{"encoder_arch": "swin", "model": "contrastive image-text model", "dataset": "regions of photos with short descriptions (Visual Genome)", "train_examples": 203450, "image_size": 48, "crop_scale_min": 1, "horizontal_flip": true, "translate": 0.06, "color_jitter": 0.1, "tokenizer": "char", "vocab_size": 61, "loss": "sigmoid", "embed_dim": 384, "encoder_norm": "layernorm", "encoder_norm_position": "pre", "encoder_activation": "gelu", "encoder_mlp_ratio": 6, "encoder_head_dim": 32, "encoder_fused_qkv": true, "encoder_bias": "all", "encoder_qk_norm": true, "encoder_parallel_block": false, "encoder_inner_norm": false, "encoder_drop_path": 0.15, "encoder_patch_size": [2, 2], "encoder_depths": [3, 4, 5, 3], "encoder_widths": [48, 96, 192, 384], "text_encoder_causal": false, "text_encoder_width": 192, "text_encoder_layers": 10, "text_encoder_norm": "layernorm", "text_encoder_norm_position": "pre", "text_encoder_activation": "squared_relu", "text_encoder_mlp_ratio": 2, "text_encoder_head_dim": 48, "text_encoder_fused_qkv": false, "text_encoder_bias": "all", "text_encoder_qk_norm": false, "text_encoder_parallel_block": false, "text_encoder_inner_norm": false, "text_encoder_positions": "learned", "init": "torch_default", "residual_init": "zero_last", "optimizer": "muon", "muon_scale": "original", "learning_rate": 0.01, "momentum": 0.95, "nesterov": true, "orthogonalizer": "polar_express", "adamw_lr_other_params": 0.00071, "max_grad_norm": 1.0, "max_steps": 3200, "batch_size": 128, "epochs": 2.0, "lr_schedule": "linear", "final_lr_fraction": 0.05, "warmup_steps": 320, "weight_decay": 0.2, "adamw_weight_decay_other_params": 0.05}
Rows from block 7 of the text encoder of a small contrastive image-text model, named by matrix and row number. Rows with one number belong to one neuron. Each number is 500 + 40 x the weight over its row's rms, rounded and kept within 0 to 999. All counts start at 0. Numbers have three digits each.
After each neuron's rows are labels from the 100 texts, of 14976, where the neuron reaches its highest value: "tokens" is the input token at the peak. Only what is clearly more common there than usual is listed. The data: regions of photos with short descriptions (Visual Genome).
# fc1: MLP up (text_encoder.blocks.7.mlp.fc1.weight, 384x192), inputs 0-191
# fc2: MLP down (text_encoder.blocks.7.mlp.fc2.weight, 192x384, transposed), outputs 0-191

fc1.34:582580553472503519564487435453476485502480535482550536475493521576553500525527454568558503451515442483494447431490444541430525474470490509540469505528517490493524522526487470482427445594483530480548530487502494516461516543512494499484561482517548476491489519457474500535479463571480501524522480489483488524491542476504404463505446503469588499503501536488485479478550493554493538500552507453508500477444447514455498491477526508477418582502552458474523476454488475496509464510510514563486455511491510551496622390505506508528454554404533493399519590544582513425566446523467469475
fc2.34:545505485457558520493495535472482526507462573466557540498533442471514529472433408502466565601460521502426470486440517509447532510421562478497505430525564498516463447481469474482497537503499519556512406489437465524533504536505499513525471498526499439453555436476562471536502564478478502438586487529483474508492422566548559476515543502550456467507538576441499509486482547567511469494467545468495495562514473540494480503407482503430510457530475489496526473548579509555551537561473477506559471426515468413477514468477535556479479486512563564509499532537468518430440495495506530489
tokens: "a"; "k"

fc1.211:529539511441483528529535492475477523483441505543379439491444549518532502512459457470468508431480507442552491544477465535517468514476520453494501495422520462561485596502567545489495526513427514518484501443507540444536508542495568508429520505466465472499496550528487541472504495467529391514563524521503531556570425546522468532536513508479510492522539488518500571494440487477469384451480466560558513465515562532524557506533522510568537476479492523447486588466474485471518532379487526576484535574459559510449513506461506453548493490460455496467534451490504497520511492507545416477
fc2.211:511455501563441493421485538466473490522509523507541548504558484498468408509538430485542457484509510458431577478449471477537498474486492502501448478475511460552461539514579552469503497607561571584504528489415475462529480446512501496529498516533494401553484483472486451550517541513483509487448500499503615486537485531544501445483496531482453567500446501452477533415491571454526523529435454507462540549480476455515539577421532472514531441482591502481512576465400506541514504503458456530521534553487512447480530546554519540464465462483476517534540486484546508477501497480468489532
tokens: "a"; "l"

fc1.132:555532491476549542549495571508487509442502500504547551445414476506433506523470509578500476486466473543468539437476517520509469480567562463549546421504504541566451575464487470502512446510520463454436448566443442452486525465514476515521472426445439541549411526480533524537547501430522521433458526415494524484527544428516427523557483436536474576531571493466458496464507514528470499480430483530388519485502503545499482557508549503476497487523526502537496548541544544513563485464504422444486479508500543463516562494467516531528490530454475486524558474511513522480467544552502560483
fc2.132:533460439555500451516498457468487555513514455529544546537460515475510511465549425488561491537481528539543481504500498526511452559465516439492588543460432504506492512559491520522504494563487565425582502494459537479499494464476464490473487497502547585513488490451567471559539474501524513499513554465524473526483471489537534536484515475464531465530483536476451539507517475471478450461479467439525545457503471490464446530510463484392509553458486580500416546583382494429511411571483526505574495500474479474557516450552480497476475477489436526517534551540605492460450496449459565546
tokens: "b"; "a"

fc1.172:542543473464472468504481430488485564438424508503510500543459424480571538398526491540490490450491526462489516453482477549475486482447537485486504502486457471495498554497507469437510472556475531512508524543521470482495410541448493529532553572568466548534529555528501583456530458434553513566413513462459516541478497442468505538505525511479537450518568511479515544571467558504555549488461444439545570446470465527579502518450459493470466543418508472455569472425431504517484489475514487515471462468540535555484496493514516516538575426491482529564518461488498556487548546497495568541
fc2.172:488516499492545491522447528444503515465618499437545450549508453476526469477456480532534453469437495584468530495515513450490450432498557389444447482529492508502526452517554488501519490464494458486568493560541463467521520513497468454496531491544529509510516492477507434507529550506520477513494512451492499504444540601487596489508508560468464479525501465447525483568492530531490457500571493469476503593560467477492466509550488616441577476465518456408502500514488514514512490506469542554544543484515424595545440492512494512513559520511530505546562460479513447427464515430445526466
tokens: "b"; "o"

fc1.173:516520487511572552543509465459593449453493549491491538523474446524523563488505523546482445406504488444558465527530401514534488461487594541479499511510571444444469532535526460526528491525538457523524538475547443403521510474528404493503457477540487529490539487424441503582492543550467491499455464564455526550564521483504505543562539521581543545500505471463489431455493552413456467541523437505526472488458482466535473476506544454446541453449449496514490526498536539558533540487530503419512473544456509504513552497495502448471502526504428478494547490470537478485543412493524515510
fc2.173:487485528533481515520607485490470502496504492572525486548527473457399417560536483532542470442489473425525501499479514534599527495508516486434504476463560472493592565507602530530426539526468496472484559578588499493532373538496454513519546472429542477499448467535531502529484478525513493550561530521512463431507543537492485466554522564441463531510447443502455503486514478489454509577504499518527465468477493581509515500470448514490544509524451507437475512501445455490431484439432466540547547488488492550438478490456558527485507510467486488494471471517501517466529484488583464481
tokens: "a"; "o"

fc1.330:495515471535490449547515535541491503476504490541545484473495528529505522471513547511510518505612552495422449527507472545551449479489479497492465560520510482484543478550540487494487504483531467514559468491517473578467434535477496461485523498518481493516441571516507473560505435530481538497458497424555518491493494552526530484467579420464544489494499482400549626548436541482445427565509463423554509514546467574465507564492566472443546498532424470476516525481604503501535449416444509419432456473470512461479531567497453514508537457515539511490509429478523472457489492463478491528
fc2.330:578457578518494526577478535486454480488499522510462522461457538493495520531578564490492477487502478513469496531400511530508495498557472507456417501520462493472526507613469523440470463472521518500483513481542503510490536409551531470469495475476505521477452533496474544502509477495545535484499513426563498544372532511529440549546483473512572458560472479453508482508504538479417514463528545466482496570545520437528514458492512511377465519551483519535562539538464551552522437471539469408537462476470459597495416485490438500549483542532488487433523488509573476516500484502487509545
tokens: "h"; "t"; "<end>"; "f"

fc1.154:519408533580480451517590486450473451447524446544517525523534518433540512476494587556543480522464548612488469485563532481416497411536547557470546472524542492523556444509433496450492477468518565504445478492518484517493483562472468515455395458509597505517505453476442530516488455488540544448465520513501477493483507537541515483524455544499501476478531522454495453421520578526489518533496516547492544538486450509471484438491525516523473463505466446560530530511496452508504539567516523480505504471472494496432490499530467437534520588520427500512567546482508418483489473556529470435
fc2.154:468550441505467488478484486476459475453504514541594516484492485493575475455561516492482516495456554516527449455483473447530463512499475399498475521511531468531490536540474460420533528527434494564460462483577526481484501429556498495562496503498540445509555492476461452473454490536503427568491516556452520500441554481496547474479550588509490486452445566572473428540502499474497456551483512528508462506451511439486423558456484449536484520519576444528557465449571497474548489430479529486496526524493557435545485561509532452456572545455479527486588514515564537493590507501516495483
tokens: "a"; "p"

fc1.27:502396532533566444540454467474467503484508513459472514471496485474548544510575536488581482517533454532524514425465464396430475452597522504507536498468489523431523531552482425492472504483554553525556489454445493463465514510588531526440498508489472413444500485411469537530484527517485480571527588483523430454517489548514463521424510469558477479509535507471518485481511527492505570440515479499518459422521514544581509488511569531498535519504466506483541475548482492485475534576521509528511558509501497450562501512508477508545520398473575495454503455480534535515464550485503455423
fc2.27:485505484515531479500530476508499478425494515422535465515509498473463497511445422498449515528500469607549479559514484399484482479586526433533474479548473564497548534508494502485492509539501502596536502502470527490476432551557447474484475523531518385465529429472409503512509577515548417553547570544492504507492513532546525466422514497499482414474503575457486478495504553526493465458497523550529488514459477534511493535476526496479501476583482470416471510555488477446505484484526522539544521505594465517449492426449545481521560499493536515482461481457569449582468540462558506471
tokens: "a"

fc1.367:531524526509468469521425467587541449486529462505489534542506537534467418513518502564543496398445435471491532473487504469448444516564541498506496511483492543498577504494471481512513424509570491485574544545458500519502508488507461517494461470500455491516489488521532574519509495485499523502500477394447500502526485494520467540491451487457485504507532433507509510480507464515531463552580456536495557396439547540452483499499510464529575516543426475571418615568429482517436479545404500525486470493477503556519548495424535509517492523494521502511500464519499500566395450559548498538
fc2.367:514505457501481443526506512525497525491526480494532481476565533472540469475506450465547364516497540503569465473515464429491500490501467510474534503388485511481482505508551518463482547540542431513523419522456501499516497441505597504523485503498483481512456520500487542507527525568543533545557569447536529509559450448493533489526497504519447532494518563575541476486512439441513470491459506483478516519520529517587499387438425454470533549536592394558550471524466515455516481554482525480517463505440482508491532446451558460528466485449479461553525461564517483505598507504495444563
tokens: "a"; "n"

fc1.161:545521497440508452523488537504545551425445536520469511438505529519501536512504563445489453472484478522488531465468500490469457467435536541479529508526519470533562476510555537500461554499502481432509595580521469480462486536450457532476489445482490547512493460537532515556518539429474561486534547492465446534540525496425463455475485429480462362472528475483516547506533517547457524544448495425563517529486526522505506476553498499543428529452537485477494444560491541501483448573519516435412489489506483500505532494528506528589423443539563521542521524462557452513521614436514477477
fc2.161:482506569463523494592470543468496506467440408540549515491520504501494542558486472511496518485512487519499551427561458538533514427511468515491505530442450522593518482504539525516560466543455434546475566495470423490486580509508507546460474465505499502495461494535553500483527522427494474485503542450451496556516570534518520528458504481472409494497553442485464489461505491519526471492551503518485452533497518468493535454577510553490425552463510443489515512454497522504529522547563437466565509587521591572521485480449563509471417458543406501497578525467475431454442515493465464445
tokens: "b"; "t"

fc1.160:632435437503472539456544460472578512477492539485509527594468534500535615467526518507469501511522508454532516575516535558551485504433509534424513476525510493537484510534454512452464541528470486527490513566500459494524473459527456519482484554573477512493480488510558509545495480549539470503464487475501417558424485503508554555448457522461442501503480523496521506460473570512551470494501505505552475525462437499461535476458487497463545502479403463524453524560544499638450484513535494543508481399465484519541488465537443529456550526466493463459498563458532475444492459437474496464
fc2.160:477490502506529513403487471554518498469512507531574520466499535548473508498518511463524490550554465543495535433471486522498498496489444572499366462548538550481488512458523507506473458524511501456495471504451560517498491544501535490643596481514552479444503536509526543467515509487548404504533485435515494517483497481468455486454468464473444518477479522483497474597500450457475567448533450471488518455460518494535451497465470494524504581531528515387502529522511492505472428473550497449461457525578520545556442539475512461570492522464572508500504439477563467475433549502515582549
tokens: "b"

fc1.232:498510416522520509485520554465458548515469514489457517471458470467497550505543532548486465533495451484423543525561446499423556524500423475474518458464545536488565464533549456561469528416430468525471460499534476437454475510587483445554485566445447502542462494557534555474507523543482535502481539500501426459455428541599438489521534508465473489534616583468461481516446501432572510457501531499567509482427521525502562472490490467495459536543537536489488493550544523553531509494450537452449486524513483546495479456488452471541488554490571460489491446509515502547530485523546488466
fc2.232:504529511553491509508467438513515444529462500529485511534515507428476536469530495543406506471494539563507567558551511554541457495433447545505438533495452511492513488522537564536545478435481505456506501523431515581462513515440514535462432446515544446568428519522438447541597579494491501476479527502481429550463530586391502475532495518520508501519475556523404470491488527503481564630480476493496568597459543505508490504515471559452433440431490538506515481501475515510459524508512486474432509512443504519436489510527474442486549522509521505497525481470450486475485462505523521523
tokens: "t"; "s"; "n"

fc1.137:482427538509503448538552545512463513478497452525489549493477466463477567517550456511516483442501520564454477541459454547486476513479519493529491531447466470429476497529486438534531479445445480504514497518464526518517445510538456438526542489469449512465542594541497525452475499454486518533500515516548532579551496419553550440539421519455488500412563538466547472466491436523588533536412486481499487492527485483548551495528559416419453424463547503482447583480500444596535519498516519510465529532506537455499480553530453561443486498515529530447553514494568528549524437513474513458
fc2.137:513535520469440471476520492521468510483494474480539592435474467447479521476501452490589492505533522509493615493528486499479558475473514472520458456508584476568504495450479462516543544533462504532495460475492546568514453480448511539576440620578513486475524534448457447556441494477479447458481480513460550531500570561544478446474536414481492500541520588470419437515498426411492519455467511517534532460488420511500469452526475492476532532517498524525481472431474456456543520504561487447568538531516508485434480509546475484538575520502517505525538527496591534503488543465504497523
tokens: "h"; "'"

fc1.246:497534483536523493509569482516510502466486445491530505436543531536545473519444462555472443479471524397448524589479514515481458530495540506493534511453536546513448444543484535479557518536573490496484528483525521464558463482476479532438483513499446491511511501559507521473519508501494514540510489503490482504477493403521458493497586512485423558491618485540514503503405389475542513414518429478520504534517537467529515535459478429576538500631472531500492560516478545439485479529477505513431577559459512480539491509510497445466469469455494425485524436474526451489540497450536495585
fc2.246:549531537532456512516558492445524508484566456514533500493495454476431455559482511486554595460495461458536482545425474493525488457562457469512513487461493497438470490495494545507421511569495469557488527458541521445585461479526472585495481506504504449498525454484521452430548562475525509497551478434559568592515458484450439537496558471454535461563526581437447495525546463509476482526442463574463485499549511454498443549453486566521537485520487482505529498476453437466534504456571517451502537552589473521514490445492485483527492573500483489494467500456462503569476497446479529585
tokens: "a"; "c"; "w"; "g"