From a checkpoint of a small contrastive image-text model.
Model: 14.4M parameters, encoder arch swin, encoder norm layernorm, encoder widths [48, 96, 192, 384].
Training: muon at rate 0.01, 3200 steps, batches of 128.
Rows from block 9 of the image encoder of a small contrastive image-text model, named by matrix and row number. Rows with one number belong to one neuron. Each number is 128 + 32 x the weight over its row's rms, rounded and kept within 0 to 255. All counts start at 0.
After each neuron's rows are labels from the 100 images, of 14976, where the neuron reaches its highest value: "strongest on" is what is common among them; "colour at peak" is the nearest of a few named colours to the mean colour under the peak. Only what is clearly more common there than usual is listed. The data: regions of photos with short descriptions (Visual Genome).
# fc1: MLP up (encoder.blocks.9.mlp.fc1.weight, 1152x192), inputs 0-191
# fc2: MLP down (encoder.blocks.9.mlp.fc2.weight, 192x1152, transposed), outputs 0-191

fc1.55 [123 113 166 122 147 149 151 146  75 179 174 117  82 121 140  88  87 131 121 161 166 110  86 170 100 107  75 123 118 137 138 153 150 103 132 153  55 175 136  60 128 144 144 121  97  94 194 105 135  98 158 130 134 136 143 133 143 181 111 103 130  99 108 119 127 103 177 152 125 134  55  56 172  70  54  77 100 131 153 105  82  75 110 143 103  92 119 168 142 133 109 158 100 117  98 176  92 121 129 134 161  95  91 165 131 149 153 122 159  92 100 166 141 104 118 149 101 159 103 117 134 100 109 128 100 166 172 187 212 143 127 174 149 145  96 101 162 175 138 152 129 133 109 148  55 138  99 152  64  94  88 174 119 133 154 149 139 144  80 129 106 110 186 135 164 180 116 127 139 153 156 147  82 161 136 154 102 184 184 128 201  78 171 127 145 107 155 138  85 117 120 138]
fc2.55 [ 73 143  68 155 136 116 150  75  73 165 135 194 134 133  86 181  54 125 102 155  71 129 177 138 141 131 172 110 149 139  86 178 159 161 127 116  78 175 132 104 165 144 151 110 161  95 176  69 139 158 122 103 145 130 169 137 131 141 121 153  63 149  98 157 153 131  76 182 190 119 137 117  74 169 128 140 144 170 150 134  98  95 141 105 174 110 140 115 161 135 132  75 101 136 169 144 121 129 149 149  52 180 103  81 146 142 146  92 180 104 153 152 171 171 142 132 125  36 119 192 122 132  96 120 168 131  74 128 123 155  84 104 106 127 126 167 109 105 112 153  95 173  90 150 126  93 191 131 134  90  71 123 145  96  55 142 126 149 129  84 106 115 179 158  71 126 116 145 107  75 169 164 148 113 124  97 112 105 119 154 109 130 116 120 109 124 166 164 119 135 142 127]
strongest on: text has "elephant"
colour at peak: black

fc1.388 [156  61  50  88 125 139 122 113  66 115 145 146 146 140 161 141 153  86 139 103 130 109 158 153  97 163 117 118 123 182  75 115 155  47 100  73  86 162  91 110 126  77 209 130 176  42 146 193 178 140 174 163 117  96 112 148 129 142 132 119 131 114 100 161 117 135  95 149 187 137 111 129  99 116 121 115  78 147 136 131 156 151 153 132 127  90 112 108 151 153  87 185  90 140 114 120 132 112 141 150 102  92 146 124 156 107 155 112  91 129 107 148 183 128 215 181 147  90 107  71 169 136 169  91 152 120 146 105 100 143 123  97 160 145 153 113 192 124 154 118 132  58 132 138 112 117 143 140  97 124  73 198 136 162 101 142 119 155 148  83 147 162 135 163 170 142 121 131 171 132 118 122  73 118 100 152 129  64 166 134  87 167 126 145 141 171 160 144 107  92  55 110]
fc2.388 [169  96 124 110  73 127 113 171  99 128 144 106 169 188  44 159  78 125 135 153 136 135  93 139 102 126 103 103 103 126 176 136 120 170 108  92 105 129  99  98 118  73 125 100 170 116 158 129 164  87 154 152 108 183 138 120 180 129 180 114 155 103  44 178 158 159 122 202 159 137 167 119  77 170 121 169 140 145 182  68  68 140 137 110 144  91 159 158 115 118 104 137 134 166 142 137  51  93 108 133 132 163 119 136 178  58 105 109  72 133 113 112 135 119 114 142 139 111 105 153 116 117 124 117 118 122  81 129 142 149 110 160 129 156 154 107 174 118 148  91 181 121 130 129 127 108 172 119  92  88  98 134 111  82 146 124 150 163 110 131  78 148 145 200 117 114 186 155 134 169 137 124 122 155  86  50 197 107 115 151 146 121  94  54 160 135 194 135 114 112 167 182]
strongest on: text has "elephant"
colour at peak: brown

fc1.729 [102 102  87 120 144 155  91  75 101 101 133 121 103 135 118  82  66  93 121 145 167 124 146 206  80  75  88  98 147 118 127 157 149 166 181 154 102 155 105  80 153  93 147 141 100 124 191 117 146  70 158 103 110 149  94 113 172 146 125 104 157 106 163 176 166 141 126 176 104 162  87 143 111 159  64 117 115 160 132  75 102  68 122  66 104 141 160 143 162 154 116 111  90 163  87 119 186 115 114 105 170 187  97 130 172 134 126 172 126 108 100 117  96 125 133 192 104 150  58 122 182 145 122 120 104 178 121 140 196 211 125 121 118 122 126 198 124 110  60 108 131 111  76 137 111 120 181 157  99  79  97 131 125 162 115 122 125 171 120 138  88 114 140 106 137 196 104 119 136 147 130 152 147 115 139 172  72 184 142 176 156 104 152  96 154 123 142 145  98 122 115 136]
fc2.729 [ 74 129 140 156  84 145 119 121  83 145 110 165 168 126 124 104 142 127 155 160 139 150 187 110 124 114 104 110 136 118  83 193 166 107 120 111 161 120 116 121 134  90 120 112 135 108 225  72 153 152 162  96 192 142 137 173 149 176  87 180  59 201  88 139 151  97 124 145 201 145 133 111  77 169 153 132 123 145 117 134 129 108 137 129 120 107  52 121 121 115  80 143 157 115 135  83 151  95 133 145  52 164 157 136 144 165 165 101 155  62 192 142 168 142 127  94 176  82 143 146 142 137  69 147 119 102 144 106 114 126 110 161  84 172 110 108 143 128 129 160 131 183  69 131  76 134 109 109 102 104 114 158 173 167  44 156 134  68 160  57 111 141 139 120 141 176 129 128 116  76 119 181 127 117 109 119  81 129 151 143 136  87 108 131 102 121 150 128 101  78 153 111]
strongest on: text has "elephant"
colour at peak: black

fc1.234 [ 98 128 119 120 139 128 232 128 148  96 162 142 175 143 177  94 116 127 122 166 144 141 140 125  92 117 124 118 173 188 125 127  82 145 118 192  89 123 128 101 111 210 179 117  70 140 116  70 163 150 163 117 109  86 122 134 143 136 161 101  97 128 128 137 157 138 113 115 108 146 127 161  75  86 119  87 125 123 107 129 132 142 107  98 167  86 155 135  82 100 183 132  83 120 111  62 113 169 157 142 103 149 126  39  82  97 131 155 119 205  63 130  49 101 119 130  60  92  87  93  97 132 131 169 147 140 134 151 105 161 136 195 134 102 131 142 133 111 195 127 125 162 168 108 166 118 109 134 114 119 115 157 168 117  90 122  92 122  86 145 195 121 183 135 138 150 130  85 131  82 173 173 140 176 103 114 171 170  78 108 117 116 162 103 147 112 166 115 103 178 112 147]
fc2.234 [168 114 169 138 132 132 115 137 117 139 127 102  96 140  78 141 139 148 154  59 134 140 126 174 158  95 143 125 113 177  44 146 152 132  73  95 144 102 128 126 147 146 123 178 203 110 148 161 141 137 109 134 204 155 159 178 137 170 134 163 139  95 120 125 120 107 142  76  93 138 147 171  70 107 148 133 118 200 155 107 165 123 204 109 131  92 115 160 142 130 121  97 171 109 132  98  79 138 176 105  75 159  77 148 109 129 141 152 118  69  81 132 113  99 146  51 156  68 114 154 119 114 104 182  67 170  95 138 116 106 140 124  98 157 130 174  97 151 145 155 157  77 126 131 149 141  94 150 142  94 219 128 124  18 149 122 126 116 158 139  78 147 159 164 146 187 126 119 105  96 123 148 167  64  95 119  96  96 127 126 127 110 128 153 139  93  85 154 103 128 109 110]
strongest on: text has "red"
colour at peak: red

fc1.647 [209 158 111  75 107 134 178  66 107  67 127  90 126  53 128 115 124  98 149 175  72 100 182 114 118 198  97 122 137 129 178 116 124 142 166 103 163 131  92 131 176 120 164 144 188 168 127 155 108 171  95 147 118 130 150 137 102 105 145  74 102 122 120 114 149 119 164 173 158 153  68 117  84 130 137  83 164 151 128 114 100 136 137  97 134 149 174 182 173  75 149 185 110  52 122 144 149 120 188 157 134  78 137 143  80 153 165 183 129 106 160 168 116 102 137  96 124 140 103 152 128 117 138 139 152 134 103 104 138 104 182 129 121 121 186 150  92 110 158  93 160 149  78  92 119 141  75 182 142 131 126 177 126 127  97 110  74 131 119 107 120  65 136  75  79 203 154 130 149 126  79 112 104 152  96 113 130 113 122 122  92 128 207  95 114 123 116  92 127  94 142 142]
fc2.647 [128 170 165 170 110 116 114 135  93 153 121 149 121  98 101  96 147 122 162 129 149  94  88  99 112 130  54 151 134 163  57 149 104 105 202 126  80 149 177 132  91 108 142  56 139 113 123 121 125  69 103 130 126 157 183 151 115 132 177 142 168 105 115  93 101  96 179 165 117 192 138  82 171 127  83  93  84  87 106 191  85 173 160 146 123 132 178 170 167 127 165  77 172 145 177 135 112 127 103 163 104 158 172 124 149 102 130  88 133  85  36 141  86 116 189 131  77 113  85 140 175 111 153 126 113 119 127 117 126  87 124 146 125 146  86 131 103 178 104 158  89 175  76  96 109 121 137 158 171 148  82 175 155 108 107  86 160 163 160 102 105 196 111 111 108 179 114 143 109 122 132 169 111 151 148 129 104 135 127 152 121 143 176  82 150 155 138 116 116  85 112  81]
strongest on: text has "red"
colour at peak: brown; red

fc1.133 [ 89 151 148  69 153 123 121 166 144 153 140 147 155 170 104 115  63 109 140 180 155 181 109 167 111  97 177 108 128 136  69 165 164 106 139  78 116 135 189 171 100 128 185 108 128 121 133 153 136 168 123 150 174  94 184 133 124 126 119 119 104 186 138  88 150 136  79 148 156 162 124 144 104 130  98 108 119 122  91 130 118 180 131 165 130  54  87  96 140  81  91 167 174  85  91 116 110  95  84 113 102 138  73 140 135 163 185 132 155  90 174 111 151 148  70 123 184 104  98 123 122 127 170 107 155  91 124  88 167 149 154 137 105  30 127  86 212  85 176  70 133  94 142 137 157 109 127 137 142  86 130 170 111 164 107 133 107 164 109 147 100 110 121 114 128  56 172 101  89 159 110 128 144  98  87  85 149 137 183 139 110 142 124 130 146 102  87 143  88 165 119  86]
fc2.133 [133 201  95 191 154  85 119 188 116  87 130 134 114 137 149 141 147 105 152 138  79  92 118  93 108 131 149  57 104 103 170 112  81 109 101 108  82  95  77 145 152 137 135 124  83 130 147 137 118 147 137 122 114 124  89 101 135 108 132 117 109  93 111 147 134 150 182 137  51  70 132  90 122  99 115 161 126 133 151 139 104 118  92  79 145 167 216 190 147 169 105 148  86 132 147 140 120 184 154 165 176 142 140 161 148 123 155 122  71 162 143 186 124 149  95 116 107  94 119 100 144  68 113 126 120 145 148 143  82 100 161 114 134 185 139 143  73  97 108 155 151 168  47 115 136 132 125 168 210 193  89  91 142 163 102 142 128  95 169 111 129 155 115 141 155 142 114 119 140 163 122 136 141 154 188 115  65  95 175 177 141  89 119  85 135 184  79 170  95  88 151 134]
strongest on: text has "red"
colour at peak: red

fc1.131 [168 112 125 133 187  99 103 101  95  94 150 138 164 151 143 111  53  74 170 160 120  94 160 116  91 121 154 173 131  95 136  79  80 120 163 140 184 155 144 133 189 171 120 141 174 114 122 129 105  94  98 111  88  49 100 111 149 108 131 134 150 175 187  85 134 133  46  68 116 134 195 119 156 156 138 124 131  89  90 140 120 123 126  91 114 115 168 107 164 163 105 151 131 187  92 155 119 153 156 135 153  45  76 150 176 132 155 149 137 139  91 168 112 135 119 175 128 110 118 156 103 116 109 129 124 131 114 100 129 127 120 170 136 123 144  86 128 104 128 135 122 130 134  68 133 165 137 130 102 151 169  99  82 111  83 158  78 141  94 122 157 102 137 203 166 187 173  60 126 158  90  81 155 138 118  41 178 130  96  99 117 154 138 176 110 163 107 166 107  91 115 103]
fc2.131 [147 111 135 133 152 171 147 153 171 138 116  74 101 132  21 131 142 122  63 133 129 118 115 155 128 146 106  69  72 105 117 132 136 164 111  88  89 134 163 115  52 139 171  93 124 118  99  76 104 125 118 160 138 124 115 158 114 138 125 126 124 105  82 104 115 118 172 114 112 167  70 153 138 105 166 114 168 207 133 121 168 150 192 109 169 172 187 187 133  52 135  99 157  82 106 138 150 158  99 133 137 175 131 117  96  65 162  63  91 110 121 122 108 170 133 110 131  89 190 110 176  96 113 153 138 107 170 169 191 133  76 113 132 135  78 158 100 140 166  88 176 152 101 106 173 131  95 151 146  78  96 127 126 208 190 105 115 162 132 105 192 138  98  87  90 137  90 129 125  84 111 140 138 137 151 122  88 137 134 151 153 135 138 157 166 119 125 128 139 149 142 145]
strongest on: text has "red"
colour at peak: brown

fc1.11 [ 84 179 149 163 146 121 100 110 152  89 142 142 137 148 188 110 101 126  82 164 123  43 162  96 131 140 116 146  73 171 143  75  89 162 161 107  89 111 133 102 102 163 146 129 134  75 202  61 132 122  95 157 142 186 120  92 203 127 122 123 147  93 180 155 148  97 136 131 160  94 125 139 151  73 118 140  66 182 168 138 116 123 164 119  82  83 138 155 143 102 129 131  72 123 150 150 131 217 119 126  68 147 142  77 208 184 142 157 127  97 126  95 162 151 147  77 159 148 146 171 163  89 126 131 112 129 156 142 187 147 113 155 153 148 115 122 138 159 133 110  70 149 144  83 124 136 116 151 144  79 120 159 132  79 118  81 131 167  85 135 104 109 141 104 145 129  90 173 108 126 140 143 142 120 133 198 129 144 158 143  91  88 139  88  69 151 165 161 126  82  92 129]
fc2.11 [127 148 153 105 130 126 177 111  81 137 147 118 108 114  81 168 167 107 103 103 118 161 114 169  72 138 104  98 181  87 116 243 196 102  88 189 135 127  86 148 172 109 145 157 120 175 134  93 131 102 142  85 179 104 100 193  76 155 136 129 104 151  60  87  99 173 129  69 129 137 124 127 109 177 125  99 122 103 134 106 131 119 125 120 165 174 135 180 137 150 149 132 144 124 140 115  90  96 133 130 149 155  84 162  50  77 113  86 115 158 117 183 148  78 133  99 113 131 102 137  62 156 132 134 139 192 136 136 137  96 175 136  79  92 127 140  90 118 124 123 142 150 111  95 134 147 133 148 149 165 115 132 146 111 125 124  69  68 236 129 118 132 120 185 128 198 168  88 124 142 128 119 132 165 120 141 116 134 119  97 159 116 117 180 152  84 164 111  73 131 157 116]
strongest on: text has "black"
colour at peak: brown